Weights of a small sound classifier.
Model: 3.88M parameters, activation geglu, width 160.
Training: cautious_adamw at rate 0.0011, 10300 steps, batches of 64, held-out accuracy 68%.
Data: trained on acted Russian speech (Dusha), 25.3 epochs.
Rows from block 3, named by matrix and row number. Each number is 128 + 24 x the weight over its row's rms, rounded and kept within 0 to 255. All counts start at 0. Numbers have three digits each.
# pw1: conv module expand (GLU, value and gate stacked) (model.blocks.3.conv.pw1.weight, 320x160), inputs 0-159
pw1.228:107129133089134118132122074121139152103067094073091109136154118111138138184154130110135124133087123125111171186111135153154154171141164148169145114142134134159090119129117126107089166075136160114120091144105137112145092079105144158160144178110135096160134132123080144120105145135148153086134160165086124138111130135137150156164093121100131089122147149107142119140149138119119119122138121098123138120132132077106120125109107116104122117128141123103141107130145141116127161136162137
pw1.229:117162153149097120158105155145072109140160120144170144085144097140124102082122123116124127125123180112142130122150118134133153145133129141137155126126139154102140097129154129152131103129126115147083137089090078135078134133142109119145158121149154118100136136098155156108091090138127097136165130128106131105094094150152107135139148158091142153129124092104113118125070145109159140137137140156125095160120112159088179121075156165157096127102148092139091187135125134137110123143138105
pw1.230:121163130129120158206115104136115107134123131125174112112111085138127124115102130128164114104134162132135125110167135143114116156142137124106159088114102114117135098137147116111130118140112107131143121105083093143075133116166114136190157077128179138126126138089126155119104110142114155112141111138109079116124083099144139165181127159116155085132115119107132101135067145122101151126122142159142101164121116124110156125106147164129076144141115099133106154127144109143094142154123179
pw1.231:092121149135130138188087146141140130118143142135136090115122109107126131138122183110115116154162157117137130188142141127122111130144123169141172120109095068102123127127166156115139125105154180122111142112098084139128103137136139143119163147167184110148148096092112178075115148140113137133119134105122124093127087159126112141146130158119159154128080125129136054127114139143140124134150142167130117141123151121097153124119149131151119144168160071130107135145101136143090119130113110
pw1.232:138131136122112126135097109164112105077119080134092122099136118134114115138127144109130139128114163119113124118136096108129146180112106155127166146115150126092133116140144118169133118174135124148086155084113125089109082132141123137137143108102159184097097157101146175144097108164139119150209133132139148135103086135169134098156106159124133129083116133104171093153093157136138146110100122149109105165130130120121147123098156107108113148116117135140106168118084145122129089165124143
pw1.233:156152149081100153136143128099103121113103125103142085175115108150144139141134134114141096133132150159140144125097145094154140129144174138159128105152130115152105110158133104103094137119148122101129116133120123150102083110148163155151144125114137099169096112100089148114099153095167144091163093158087097112148099114135151115177108138156149118142145133117092136082105159104111114167174158156151126151147110115118154129095092154163118131146139125145109155140130166092110163142155166
pw1.234:136129160121118121167139173134133148152145126130083142094124152091102097139142154135084152126165145076125099139163120142132109127127117123145141166086120128101149120116156191133146110122124133145097170133164124129129167153150101095109119133136147126098165140156153175129119122168100086157112151112159158144074097122144089130129137131106136151098131113158135118144116102159165161067101115138121122123120102101135133134171147105109145111110141119155162140148148109183105118140084114
pw1.235:107143117154149124137142138092133113102085108117147103142104119159154186129160185153123108115131136159122145155080125108126126122133184158163119130132111093157095144149132100106116162108156151134122084139110116163115116102096163143141125147110117099119074093112069113123133146102148158110110121149094110121151118124102137098141121131137138126128154130107120153085114157141099081155152140153139145147185136108107127162105112148138141179132112109125100148105175167093118147124152156
pw1.236:123106152150082095118156126128099151100170126127144136150096150129111156174147124108135106134128130093163085152100141123146101087129110153135090086107093130140094135113148149100101141112181164089117161120133144136107102115149117059135089159150138150107119166167108166131186114122156123153132132149150109115129131147094111144116126136117098158125076123124095109129117125118114106056112139141130098129141112159123090176119119105116096094134130152109124088131124142111136105125122121
pw1.237:142120130150163116130120151138154136157151128133110139102134140102116104144141106159125166126141164114073103117135133172108142152102085127118153139097140150123161177067135168129133126133116116155133147134177146112141170139134081096097124161175130157107167133137128150129123121166100111169122135123142143145084114150121104117115098115091134148082106125165158103142128109140153164117116079141087130112084114140133120115146151085112117120123165126117172115146120108187132100141098090
pw1.238:125150110130119151105140125079128144115090132095167131148092104164178159131166157135156129146129128156153163133074147119158144152144113133168101106178096125140112131139113107095097214112126161124155121121102144139108086121124158134141122170117127097150095103115098135134134133086134152123176135161106108112137108128146133153132147146144128096145129180109090106101141168109120098174163140100134142138145142115129138152125103125148120112156104125111119123104173122123085130127168129
pw1.239:113110144162138124151121141159137146139156143150096196099143155086099111132097135092109151122145112094107081127158111166123129130122106107100138150090125164106139120117120143146149089126133143132122153118148090115105129155186123099115162129159140163115177148137161145092136121142128090145122138104169152120103106131121109116081116104083157153098079117171140100147148116130124165095107117137100094130103112124109141116134138089099134115152158122174158119134100087131134108162091120
pw1.240:075142135131143138123128082149164121151124127110087078170125162148142091116120116126151088136165091121168158125111131142144117108140155101143095109141114158125125131148120118121104123114114119063114115121138101148122134087112154187133132116117127122148135125135142091136110099134154137117121117132119086133175138126151154172114149100162133130141163099092127160131127139111171085151148168111129117083144153136128106118155087141200138117123097089098107139110136129116129184118158156
pw1.241:157105136145142116123111149153139137139160106125123172077137123080096101142121118124123187122111133090092104115165096144095130150099121142103152150092130118104159149100122176137148092116141136129101162117142137103130140142151111095107124145157131160098166177144177124117117117181100116173127158122173141123106132136125107128099106103090124167091085104137151115165132097147142151094103090123114125135101091133102113124119162095116128112128158129151144113147107110155140102153113087
pw1.242:137165130124098146108132103088126137080081132131105085120109157140153162158131137155130096137101112131119147167085140095136138142169116117121135112149113092143099141149149087115094163122148152111172090130126148108143095096074125146131126135104093098171103111143128121113151147119156154084165160142062096127143098123116144104141145120129150088123132137112116144081139163135105091136133117114170177169148143097136126122099126118152174166106099145117123132121146130126150125131146151
pw1.243:119147158124146147166103166138131116152159127150109123118132147114082119124106121122112164108148133137071127131166096159102129105101148128124152138107166140105178141107144126154155089112144105149115152153143106117133154167141107103119150104120146156092132130125160147099124133133116074161100146092175144145109080124123121120115119114105158153116149071151145099165130086124137163084072085159083115142108143129116133141117145108109109151126140125131117127134079101157137111149092080
pw1.244:097165124123087172132118122125072101136088128140170126141120081133137154134117109118161137128151137093127144133132129118141140145133151132121146107130139121099086096117151122130131146140154116096113116123078080143112122114134138119142166103089148154165119128104132158103110138139147104142184133147119107114165095104123149143126150154109186150160119113125091107145062132101161114102149159148148120168138136127115159088086095112124089112117126103127085151100127175131100182137161135
pw1.245:130156104116108126105122099103142144128136121129144123139114153104132125129167137145174117112100095154153166106121171091149069137128136132086112108187151151171101108137132095154095175154130124105149098145111130117118120152091090158174112138122125114119116094123115153160115100127153133107120150121088130149132127135102129090113141112129143073130141183119124118150144121133090154152155115131136161123122171139133156175119107101159104143124092121078110107087153160131146130089135178
pw1.246:119129114137135122098151135101126113112097113130165133157096095138154155137136163131143099147148118188158161132107150087164174139160140127117126110146105127157092102168118101108094172125119140104139097133102124132125117098133149165165133102116121073157075109112088143129113124088164145112147093159121140116130143100130129093131146131153106075175116180126135136099131141110091101143165162145149180123150136115116134125134097132152123108138098144120120137106149144077118161119157156
pw1.247:149102135149126106119140101126155136152149132191106141091124151083099091118146125143113139146120143106100104086137105178084128114093078126098123153125133174112155147100130150174138092164097091150099170122138135090145147170139089111125136117153126147108160153167137119122144074141110127158140141107165154130098128181137098104110145110094109123140123109158157114149140119155151162120100113125093128122101117152108096124152155106111137156096109128141154100133132111138137104133087112
pw1.248:124115093137115145115150076093114147108078133106121109145115127141158152139150179152160120136119127129162115181111155132157173128140113143157129104162122130140130114194109095105084162118118142120153130127120142143130131158137138143119130131105119113114089140134086141152142136084136155058140144155107119147147131153078122102142137128115127063133105176107121137092116170159099115181155177121127159108144148111150131160139115135134133100152122132115118092127146115090118114103165121
pw1.249:078144142092108118125101103119109096108118145135151105132106109165129137089146152149138111166132150100134179108100136066154161171136154126118098127154150122108131122184123114141117114115146137112152086092112096146108093114123157153178149078108129111174101121107115113121154126083158136098173103175104095109145143111136125103148113120141098092170122161093147148116137140111115108130166160147133144167172154119120119128124127128145103113115106113148076106127126130138122108142142139
pw1.250:147101105152120091118116131167131142163165118167096156116122157099127107130138129134107186110128135107096108130157096155121162151076083163090130154101139118124154167091113152137138115109128142138111160098146144102134153153103081099097110118127105150109151131143146120146149115148102131160114132106156129148100139174115093098098101113092142154105104119167138096156139102158140168104116101113109111111125104124149094133126136061109142154138137145128166122128100086144112095143093103
pw1.251:110124131093136156135120126076127138090082125112135109155123102156172149158149131148126098148110113154149164136079152113158143133158139158126142091155135115145109114151130060116096164128111147108145095130125132149127120120124166131121126130103126095180086136137067136136130142085142160103124145160111096115152145129139152115150110116155126083149109173116118144084105161117140090158157162139165130142172130130136117119133097109147141106137094136118113113115151166093124152121167181
pw1.252:091116148106123120156107143154111145160087157109050110164159134154148153092101111135110134112138123102156101144182147108128110142128149130152114098114162090118135125111123152118150139071159129145150096163097130169117139092127142124093139107102127148119144114118129112138126167135095082148106109110150149129157100123141135095133120146150124120156172117118085191120139116123152123130112174093125136122140158096144107164132139160123111141131132124111096101085115167087150167139154135
pw1.253:120139134089114158136132127116090131075105147124135113168118101150157153142119133104144104125132149142175158158111151111181107119136155142143111083142093098145104126140142101084114164101152150116131091136116120172102112088114142171160135105129128091154101114113091143127108149126171127082153117175106098100160118085124158145156145134176114116172145137115081151102134164094123115149144167161127135143147136101119138121128102155154136114132113120136123136122141164097118170132158160
pw1.254:107112112125171079110107129154135151127162132190112122082097179127109115130117111136132160103105131107111077111133121126138132134119108142110133142098104140096126138090148122140083070155138096114078167109098106169119139155198110122107130120144161107092144136126145171106102116136109117128132142149186162144110123152142123120081105100113121149140100138130135137125104126124163141127158112166119098124093151148145133155166109082107136118072123130155158136129113122144126102109118111
pw1.255:147155127105133153125137119114133126096096126115154135170120115141135148167128129137125132131126130159170162152079156100169121117151151131131153096145104097163085091158161097118081148098147138115139095124120118149107118094131168150142145143115155109146079131102089152110092159108156134096147157136088093089157096112111141117160099134146121076134088130118116131087110175132103108162137143128153128157171140117128149130111102153159108106147125093124109151137140146097106151120179159
pw1.256:106154117111092174136134132144089135105106138093168119136106113160137122163135131128124105163135157150128145175094102103174123166147154127092135096139091094150102087182134110132107141130203157093113116140118111130107133100126132137138116141116144105129097132105136131114120154108115137088168136145108095098145097107110143155154130140123169127100135131094091148115110135104114085160171154129174128176123116129149141118115120170152115120172113112124109139131155143109071141140146160
pw1.257:119150120086113133131120143079104118098104109117149114144122091169137140153136131124129135157114111144130177132071107107168109139148154154167135098159086075146094122153137112116096145119139150082128107128120111148121094122126158138111137128093152129178106117104101142114112153121133159106163135166105074109163138105117161141162115142150117140116145163095110130110102177109127083161191135133148109146153117073129134115117111163152126131165145127133108159136101144104113146143147154
pw1.258:130118126152177112117118128153147145142119116171119103122144147110122123102136119125106114101121131154107121108129131148107125138117115119121089175109145164136146153130119168139125126177101112102133118137142106083142134166120145149117100099135099156123130154149126091185172087150138142128091084089158151173099145164141109114086163046123112141151147148165126160095168118162132102097107102102098127114100127156096111119172122136091130145111096151125173106116120108123145123101122122
pw1.259:150123105135127135100153121074151141063122087120138144132095098159156143122134123134155106090113134174138153157112146095166149137157186134095091116168115135159112147131119139174084141076126145126122127132152125128161104087127133159150102125170114080119124131102100106137132141120152160120163137133087126113134108123123131110157108143129129104158097156102094125091124157138116091168128145117160128143143135135133117104103097143162117115151103119078155084117132166130111141121177141
pw1.260:111126117122131138115159088062131159126130117102130080148125147150157154130145144161155104118091109186138159138094181117120121120130132150127107110174165117181133141139109110149098157128135099122142116162145155159154136124132133123133128088118109100151130108118129093117145146096151162139089091139141145177156151118090149099136116140121129096096130181147133124098144141152100151171142137131124153128124144120148158160114107118136117120180083114065133115105155092128130141138172131
pw1.261:142161134085094160122104100098102108098107117117151115147125124123151135132123150115116105122128115125187144112133134093128110110144140108146136118115153108134121082160151137134129138108133148096131092160079111171114114115097168146136110141120166130153156097121123133092108138101090168122127112127111112110120091086127124123169098116105137107140145126126072169117067153094118094120145119171167110152166120111091127124141108138099096068148135111124070153121157130119102135122177153
pw1.262:133087118163139098114157132132186185156140115129111148103105164122113108149155134147148162135110095129112113130134123168117129145098088146110108152112108141133136164090086116119131138144117135145138142120151146105162136136125129106096111152137094141106117138163137095161162109120118141125105183104127148152110156144117102096107092089098090155084097141137153128134169118154122150121088093086107159103096123117144072122165152097116144133131137166110158086146129097140156112095121099
pw1.263:121133085127128123121155143072133098187144147090135156111136139113176168171088117137092144089170118098102117181151129145109102126120124107116124119112148084102105114090100168126127105054136161154106128148137145133120144113158117083115161178089135113136145121123131137091153146144102099127182130107124163095123121134102086136129081121136146130113137136134131153115121113105157121096103106128098110135098126106108129110110117123140160139158137135154142134123112126162124168127095109
pw1.264:140155144121086142130135115133086102078088114126156092166136106152153138169117136144121129140139134153160156130125129110161129108141159129141140119117134116123108113135128099122131141124148134120130093121075110150132123113129172180143110126103137098158084123103117115125129143107155125104135128126125100116147119091129177121140149132160147114126154148076080150141130157065128081160150154134180156138159142117116127137142102141171129135136119145149067130091122177085135174098161178
pw1.265:135124106144107108116117149175143129153157147142097102120132123069127083155110110130121160094159134123085087156157118150087137120130128128133172178100111106135134102108134135136151117116137110156107142122152148138093116149142093083097111150127127186090154127147139122111124158157117133179075129114150140135055124130127147133126128129120138169105109096153138161151121083136152168109104078115135098153104132129115104133114155136088106134134157125168145174138109114145131128133090119
pw1.266:108144111108137125105105111107099109129139121127132134192153136171115146142143134132136165110118161150125175096128132117151124137099147121112126117118132111139109136158126110119104107065140157083154085173099156167089134112138181187126149158097112124142094160093112126120132146114139111108125156126059113103159143150103130114136183137152162182110121155108105163084140151103110119138159146137137117165135135131076107135142126129172153128149154138118140125129127130112124151140167144
pw1.267:148107134146155119139138148137143154147163109144095182087135164074105099102118127138100136131113119115099090118145112154111152173086117123097139167105155161087159134097123146149151114161116114132116138081128143095143148147155101114105133137154137153105178155136132119152116100146098112143108139110175144129092148163142110140101144091079114161127131116136156082151148086148161171107114108136112108110111107162096120132133159107111137139127112137164169127110105119146151095149120089
pw1.268:131156154180126156184120127141146136174155148162117114090137107122087092110128155122096155130123156105122151108149091125088147112107116114139113118142113145088148160140120175118147088153130124124101165119138133130128145133146125099127140120119143173094150155113179121077146095149098102136115118108155120129108133126142128148113156110084108190143144093131124139150118131151160114106133103129121092113122143148098129098125156115116124167101178147188114131161077138163120107104106103
pw1.269:139157146111145120138107117135154100116105119157136081146153113167119167120138118120140133092124146148156162158126157086145131083153158124116105096132114097131091127175145075087127145124128134126119104165105099130135136106126147161148139165088147107154099133137123139134107155069142143094108151124104118137170119103146159125123149142171143121172162107097112114120124141085125087187140167135185126115161138146135137172131098143155114130166109121136109124122124109080086146126150129
pw1.270:131143139102107141116130099085107112120095110118142112174127131139168169140125140115142117158131151150151137113094159129134128136154175145166136108126116115149103091164099117126094145132174133105125103124092134150117112107140153147175128122133135099137101125096081140134106122111139180090163117143068109120163133082121134102145122160139121060148121144111115139109107145117099097143148163175154127160172117101114166111106105142170114122143127127150114145103140152066128138127165156
pw1.271:095186141144079187128122105128094129121117141131148143139124099146129135127106157136139125165135174163185138147085126122147123157122119115132137112134154114104138114198115093129129112099149095129136124111096120144103086122128147128194147078075109118139112137068124114147134123131146127129132074155140106139148108110106136131152144197125154131159136147112139140144097152112109108152149156146133143161134100132100163135084134164178119137141119115110092102125130142127113125114129136
pw1.272:126117138095126139135152107092110120104144134103139109171161143164118175125109099097135088138134123140170124118138157129131127123153151122131133095127153096123117123116104084133125176136156136152164066121136140137110128098112135149145089118125102055149084141098113135115149122084153165077128125144124097130121119086125119130134114120169110122142125138111121161080134145095103142116163181161168165143180116099142096127132089123134138159144121104112084109098132135087157152132132142
pw1.273:138139131098133131120128125128140142107080125108162119146112142173156193151094150109152119144148127144137163159069132116138109137143110155175134119152122094133091133123152066127117130147140133111122110125112146185115106101147142130144140132065120103148087152124114131121085131100181120091145132157092108159171106098111183106124107139123129115125141146102126138077134176142143095171106116133136150154121130100139143159147134135168137127131137159112139127125164180090132132128140146
pw1.274:152063120134147114116127164132140142103150136154132148093135124148129150169177118139132155152091132148116108120090123117144139146113119124108096140091121134145163163074120155131129135145111175135110135128137136123154172149127097103113126151193110127108138152179135092155149159137131126155109138137149157149121143148094122123103064099118123126100087120149142092123142106146111135111127108085119113092074115136153105110173117113115146102149134162099145117170134087177144082111126124
pw1.275:091178136113085136126142122115099132108143147111187102128138097123121129130124136111116111147134137158143148149103105107163108139139141102165102135131153137123091112169117116139130119145136142076122145145149140139094118111149163166179142151116144115089148138121127148139124133134118106110167112149149101119180138086120118127180114099145145107140112168124116144124111162092130095111151178123147121144106087087102143133145119145156174126115111138087072144136167149095047139120108127
pw1.276:114147135126079132156091139151107113151136150102136143125109118143132124139070139091128145152160158144116108197122124148117122142116101133122165121107085115101132120108153141138107120113139185104123143128121100099087096137168131100131152144128182139123124102127140194083102131132110135146168136125139138088088119116144132165152108123101143118132092124157152121113085104136147136129136103129150098146104134124078136082078142109134102103114171099156089158143093147154111093137139115
pw1.277:128167151108127158131129121140080092122090157123159101162130099164126108106123139134134130136115113135154163125129122113143125117152175133137121104114151094147122100133141126114110116116153118109121091133076106151125143086110138172133134129083116093111131122098104139109133158095174179086145137133102080135154096099143151137146151171151168123167165132094106137098110160084125122130143146137179109139162121147120164123094111133139095158126137106101077128143126147105145186136164146
pw1.278:117142112106126126130135111121148138119094123130128105138133104155144116095127134095126133139123108167159139152082164110141107114143161114135107092147128093142093114110134090095141132105160144145145109118112128161105122097121172171141110115103138087152119118120087130133128136085163156087138101129122114104174133113133165130115140141185150094136169120072114144104143140092114099167124199098157157124157163136163134129160096155182132120145124127123098100110153141111104173130156158
pw1.279:133128168139158134132078149123145098156132134120103152083119154139066095128114139087075165104155135098094107121160116144095110113102124138123176139115154139087127148100143160140172097159119108133073132128114119105142119139133076105124127171148165154099147118138115150108127128159100099138105127157139153137117107151172077141134124109104111159085156101155134111174096123134160118117116109141096090108129109128128123138122129106125131152094154112147130121136095133183120109133094121
pw1.280:126131130140128142133129120100115092129098163124132125143119128162163195140126126114121113115131117187161139124125172108111105133154148086131117109169131133157110097153134088094121158110135132119159125126111111121139138136114162178135121114115138089162057116122113132118163155069150130108114133123134100130159138119123169144113152112168138106161169166107113132097137156166095095175151153140127146139180109139127106148136102121154121123101096135085106141090160140082112129104150151
pw1.281:126115051147109072119162122094104156133148134109131140118109090100126084137168154160184169151102098152142121124106141136158144140136113181135130138152123126176151138093113115132117144107105176109163116113140130125160109117133095119123084140159087108129118124152134109139143138155132165127108109133111101150115125121069114094087069145115114147124118122133159127104134100130080130138124139107141171172148126130137106114097141136125125082106152110101165086130121133127128122123158140
pw1.282:124130142177151120124122116130141132146152128166108140092143161086110090096135104122113152126121125108099115105154108161098121138093094114106115154110140177116166159099117159146129118162091103139131169132126145107143138177132103105115121115138108159088156146153130124131138079141100113163107121093151156143086130176136099144097157112086115145118136125168161115163128103139135156111079095130096109094091115166133112114139166102094138145093132149143160115122112082142168113142114106
pw1.283:134120160131074150170092125143106104113117141094137138118090095153131088116146144118125096129123127142157167150129087108152142185169081098135153129125140161145127108152148072130151127149122131138145114147122139156100101105159145190148175120124112100130108112109121154133111111169146149107146122175129092102167108173136125135146117137132144135145126129126135142147138160090134116131185156163149109162113152111128176111111145141155144159169124099183100107145134144132114120150129141
pw1.284:104148126107129178129139114121117122093110139127109116161135126113113159148151104132124129117132114138159132148096157099153096084161141126173123088142109107115103087129131111085138137106165130128117099156110096194119129122129153164125087162119129089147089117122117129108109160113150128102143165173112099134147124096132159108138150118176159135117127103108094159115125152121132135137106164132206113130172129122154121159122080123173107131160125117108090143136134168117103172129137162
pw1.285:131146103087111126132129125092105140091122160103165095138136097142141156141112132118148119153147152153143155159122151097179118117145146152145155088161163108119088133150138114102115127130134183092125101143125132140124085126140133138124140161118135074133093131118094117142123173124135161126181105164102109125130157109096156142140083131132112110152119112073109136089129144092143105161182142133166148133174153127128130121114123170162122126135128143120090137110115181089087157116144154
pw1.286:118164144110099146138106118098092105103104129115113112148157103156153174138102121114118082142141139162169136129095176115162112127158163146132138120171134111159110111135146114133092165100162124123134120106130115126106132074146147164178095117111142085147087124092094126112138140090143154091149126154095093116157128103137149140160140132168165091166118143114099145092113142108121107166125149150146118168162143093122146165112111142162110133132111113106120124109146148081128146116160150
pw1.287:126112105121111117095156113068160154103120086106153130127136136134160117145132122168148097130093111152129128154075153117143113151124129131154106130143124142152099121121118168134120167149120116111169107115116114139127118151129126149144114077105109119141115125151089129185146097093106137108138123153074117140136125139055146115121146109152081098130134142128123126110136156119116161155119148112119172116109136087123135104170101140163124127152093160095162139115178112088113112061160146
pw1.288:105152133094123128161124140145108114114127131122162107138137099121111128086115136136121143138119143109146119106112137102136122129163148085116135124122121126082147026140100100134117087123119072110120110080112108162159126099115167137179108112084090123104121116100150129139137138133129125113162084117129109141116179116132136113183180169172121144136141110103096131126145099095111104128123155123157119138156114114124113143157095126107088147103103101134085089131154147099150154113127121
pw1.289:098148109109142166101148121107118134111120110103172102155155140158125130100123147128150098113137119166160163134100131120161112126143131151120111117180127125146068131152109093114113161071134139111167091104113169159114128090121159163163122129129110072115067140124098111154127145100165150105155079142141096106137146111113134139109133134146121081171130158112108125097118141092151109140142145114154141148155133117112160103128087136162136105140107142074105108100136144113121157108124114
pw1.290:132141112151165150124141124116140160134135085138122128119114133112129118165165103125105158124098100117128122116133139124101079148086065138125127146137092112120135152127101133161133129114136116114134156161163175115149153150085119109121080138160095156111150112152112071169166131108104141126112126108121110161134172126098064098114132110112118136105103097167137088159122112133141110106164091090127119102105102123161107125150125089125162144145131135105156080124138113161180108162116127
pw1.291:141106098174167128098128154144175157123133126174069148123161174095119111127142113150142158091114109123094119140119148147099097112097101145105132167124098141138123169109110132114126122136108132171119138174153164124150172158127113099103098148146133144099140139166126109134153128160133110122101151095152147163111128162128081126081130113129122127093136151144157115125152100181136144148099147108093136087107129136172097153144153086090154112151120145131132104163135105127149145145121116
pw1.292:143128110096092136112144134115138153121078123072121100168110110155139154154155140136156139120130140151143166140093131090162151128132148135146133095160119121135080115168154113096108128107163150123144111098127084140116084084138163151145128125109141107153085138149115138112118140118160133122150138168098097099155127099139168113163118141161162108129125127110115135117118154107148110180133157124153126153149140101125133123077089158179121126172125142121103144123158160082107158117176155
pw1.293:112073090126166115107158131141172160132100122137091087166091137094112156097144121150126159166102146150115121098102128133105135166117106094125102133122092151133136160121140168127127139133110093118158135135125164116157139143112127126111110110129127142101111158133083080154155112137148118150109075096147137146145136169081120080090147120138126105107130138144155126130131123163144114129087086108130152077135160131121101099147191105134132112105108141130140106103136109098127180109131156
pw1.294:131106110157136094107128132163159144176153098131125142117110109112094112141157154153175150157081123144096112102128131145100146157105098112094121149126142133100162151071128172153106139126117129150137142108156149084160128159148106103147143125155115169106153169154127129132138120152104110150152145113144147144100170157132119119113112122101100135117083130127174120111173118166151155120123090090096155134080093133140107117119173111088143114121123166139162147110114108146164104133094114
pw1.295:123111115148140119119173118102115131106106140170117118129129150096147131119138133168160133143104140132111129092098174143123164142142101108108091148133138183152141154150125094167088156128106107130156095113170129086158133126097138135159094113120093095139105125131125070168149141109153188120119123119149118117116166159072123124115139137157106069147127166133124139103168123128102138167120133126124161129143120109130104114140110107100160102135074113110150099143141109116167141075120147
pw1.296:135169176126123167132100162126102083137160127157147073153156122134112148074045140066133115125177147136129122150120131157138093144102139147118129153117128121099118132139157136136113117142164131108112157146122078125103141124123137091114134115103167167127120154097151170101094146108119110114134096123154120139160097140140126179115118167156132113119141107124111104129120105125168169098134140146117112155131135151108180149120088121141094146111120102164120151130101106108117138151116142
pw1.297:151111109164139114133138168128135164135148124118107152100123154092127135175135114129151139134102126137090077123125134144120115138105106151118147157098095149122134155088117147125113133113138115163158140116172159125133171146111103100082134164150088168121128128159120143117139116157123131138108166137117153141102137168096105114110081124090111148092103149163183100127131125163137136103071090106104111092103107136158111130145160106137132112175143149113174117134101121190145087127117105
pw1.298:078187134113087125126134135105089121094116106109129102158108132140136157150155160127111125162145113149137111190132118100167133122185145125152145086144121086125094101140144121090151151099178149078126109129091129177082103093120145125135100154128130128140158127097129135125115168108140121113145118154114141114137131114144143129187132104151140129127115147119097139115137159075112115144151134126143157136152128145134147121107160129181118125148159136106136126071132164100083144121148148
pw1.299:079125112114121132105151066114118108090100112134112145148134114139147183117164138117144117150121135161140145105087129116129119115147133144126113147139073138153151103139124119139091173131122121125159126111145158092161141124137129146150121062089106121151075147116094124145132147109171171112138102157088110127127116153111163132135152124147146090119133179125099117074123166131067110167141160122163152107155153126139103119126114145137144118130089149105100117110167127107157163113136150
pw1.300:152122126090122134111147099068123136123094084083144138157071104134175160131137134125177126148163129180146150137095162107151145143140110126122115109144092130153089089128119080122105147094146154110137105113124145132119099085131150155148136125101125112138086160146089117166108161075168180113137130143102133123152118126116156124129123146118145099114141146129128141107103176113086090180161153118147139122149135104126153101108123129144125124131130135129119139097145139104128140094167161
pw1.301:125165134124137137125107112126126113078098118121131104123143133157107147151147130116117086154118158123174149112107143098121162126144122124132127131157119105133107105153116102143111133128139149104121123130137091139095084125138183116163121124060131091145072129140083108139153138071152147098158075139135124127174108099134124132127119133147151089148163154137143131124137161086135091157143169127173106119142127142109126111141085155146121174112080121111092117108156144084120188114147132
pw1.302:131132152122107163127126121088062113104115106088159138143086081149131129141118135153121122118154128151131171165111138090145153105151150134123130093144114087129083115163150089127112157107190172126114122129126123137083070104133150147151158119140147126153128119107107140137129138129122129128157156132105119081135097098109158125164082157132134117127118119101103153091131136086133074153148163128157130134152119095135130130135138166163109103154092135131078157110119143136114140128173145
pw1.303:132121134166135087126137111127161130154149105174099154112138155080113100115128126138130126117125109105077104120160122157101131137085100119103130175097150163116177156098106158132130105147124113146121171131144119079166154174135111106145136111156133151100162133142151138138121095144110100150097116097177164155101144169137107106117138120089097103116124126171166128149133126152125163121104115129093129114096109154110105128136163095102139148114146136136162106111145096157153086114103088
pw1.304:143107130171121096101132131091147143108166136094115165115095116111133091130160135146144142133101098152125120106143098168118184144101108147116131123104123140131173156103108090120098141141079078142137154110174165094155143151101106098154140107130124140127151157150123148162130116147115133125121147096133133135112138187084108133145143109042123117062101122149149119120134099134118125121115102110126154154106130118125092099127149111097144096112133183133153135147117103144146105112143115
pw1.305:149138122100139139133142166121114107092102132050134118147136097147153179181126122135133146147132122138150143146118134084150115117149143173168108082149106120122082132155123111111106138081154175137144091116122150146117117100133131146149136135118119108187111148140122153128107154141149142113160131163087084105132123093126168130135105124160146132130121129103091135104127153131114075134147167139148102161160116107139160122114111150176093107144148115109116176117115157127133159136176151
pw1.306:118139158085109160130128120100120142089078117098147140134087114201145163120115127131133084139130125132140129155114139087144117126163165137148120069130100132098079111162127107135121110099132150113105103141120137160114100103141133123135116134116117137173100134110107129128118149165168117103155133169106107081139111111113141148148112119167126124112129151069115127110125164107132105161147143142162132160162126136102151148115092159179121162145141088132148161129142161124082145095163150
pw1.307:135115127165172107140125142156145133140131114130100118108143153100107097128144106121130165118127134139104086087149095151100120124113121111122145158110137149110157147103135163149151090154110067137113160131146127095158146153136108106114143134166115156089163131139155114134133107161090109155107130094153171163093148159136100146111134108103125153100132106162141124165144065167135157103096078125134116102098128148134125125152173096084126170110138132139168113141094096160144133129109085
pw1.308:115114127126109147154111086137111111136087146156163165090123103096133119124115128120150116137179177087118151145134126113138145130156155114112119104117083147127137099127156105144099120121143164112110142135133051139093122143166148155199138125107125129148113131096100166117086127150142137136161142136127132103150128121140139130150133168137151137146107186071138102103103164119106108155143196139139155165134153112099133125100084154120092145119120090120119129136150145114131145139095116
pw1.309:118171154117088142146110140135109095160147150142151158124140103108106101097127159102093119117160190126145141095129095131142127099119131107123182123115134156105127112139171120138119116137121110100090128146078074114085101119178099130146173153145156142104142101096125162122095081115095096126150114147150132104124101130141133162132154143125176148155118121135130154117088165121113122144127137114091121149122110150106184120089138180117095100111113117144106153117132139136118149163115111
pw1.310:115155128073076145091121099118073132113111098098173109131108083176150125165111125136136108152110141146153151174109130083146132101161145142150115100145106105155108108150131117107117119101178174082137114088088140142122086139133162148137116148111130115158114145088101132123122170109161147115173139169099111103149108126114137131145119143149151112155120143098092136132115146115121104147143148131123131129154140130126139143108128151142136089154129124118098154132126176122059159117120152
pw1.311:102143158104141124127138163149109130147122172170114140113110163115130125084060110113120166125105121122116138113157133113106134105144138072116137118083136186067122152123110150106152115154115096140108136170105144101115123145144106116142117151138121123132138106170169142119122089161111139125091096125120137143125149152129128112107129084114131146113109094165112119156125121093146100094150107134148087160118154177150166110159153144150106170100128100166158120131097092174153121129128112
pw1.312:164112132107099153105143129133090134098108097075170118139105103172153179149124146132127110138159140125155155115088115098124140111171151167139134097138129138127075093152129100124121134097145159113122098119131136139121106149132139142146133122095166099178097135101071135152101117118155146089131113140073112138158123128124160113149106148138134130149132123094126151082109157100147108171155135155147114175134143112135138136105132174140095152139158130124105132086142147092105183140136131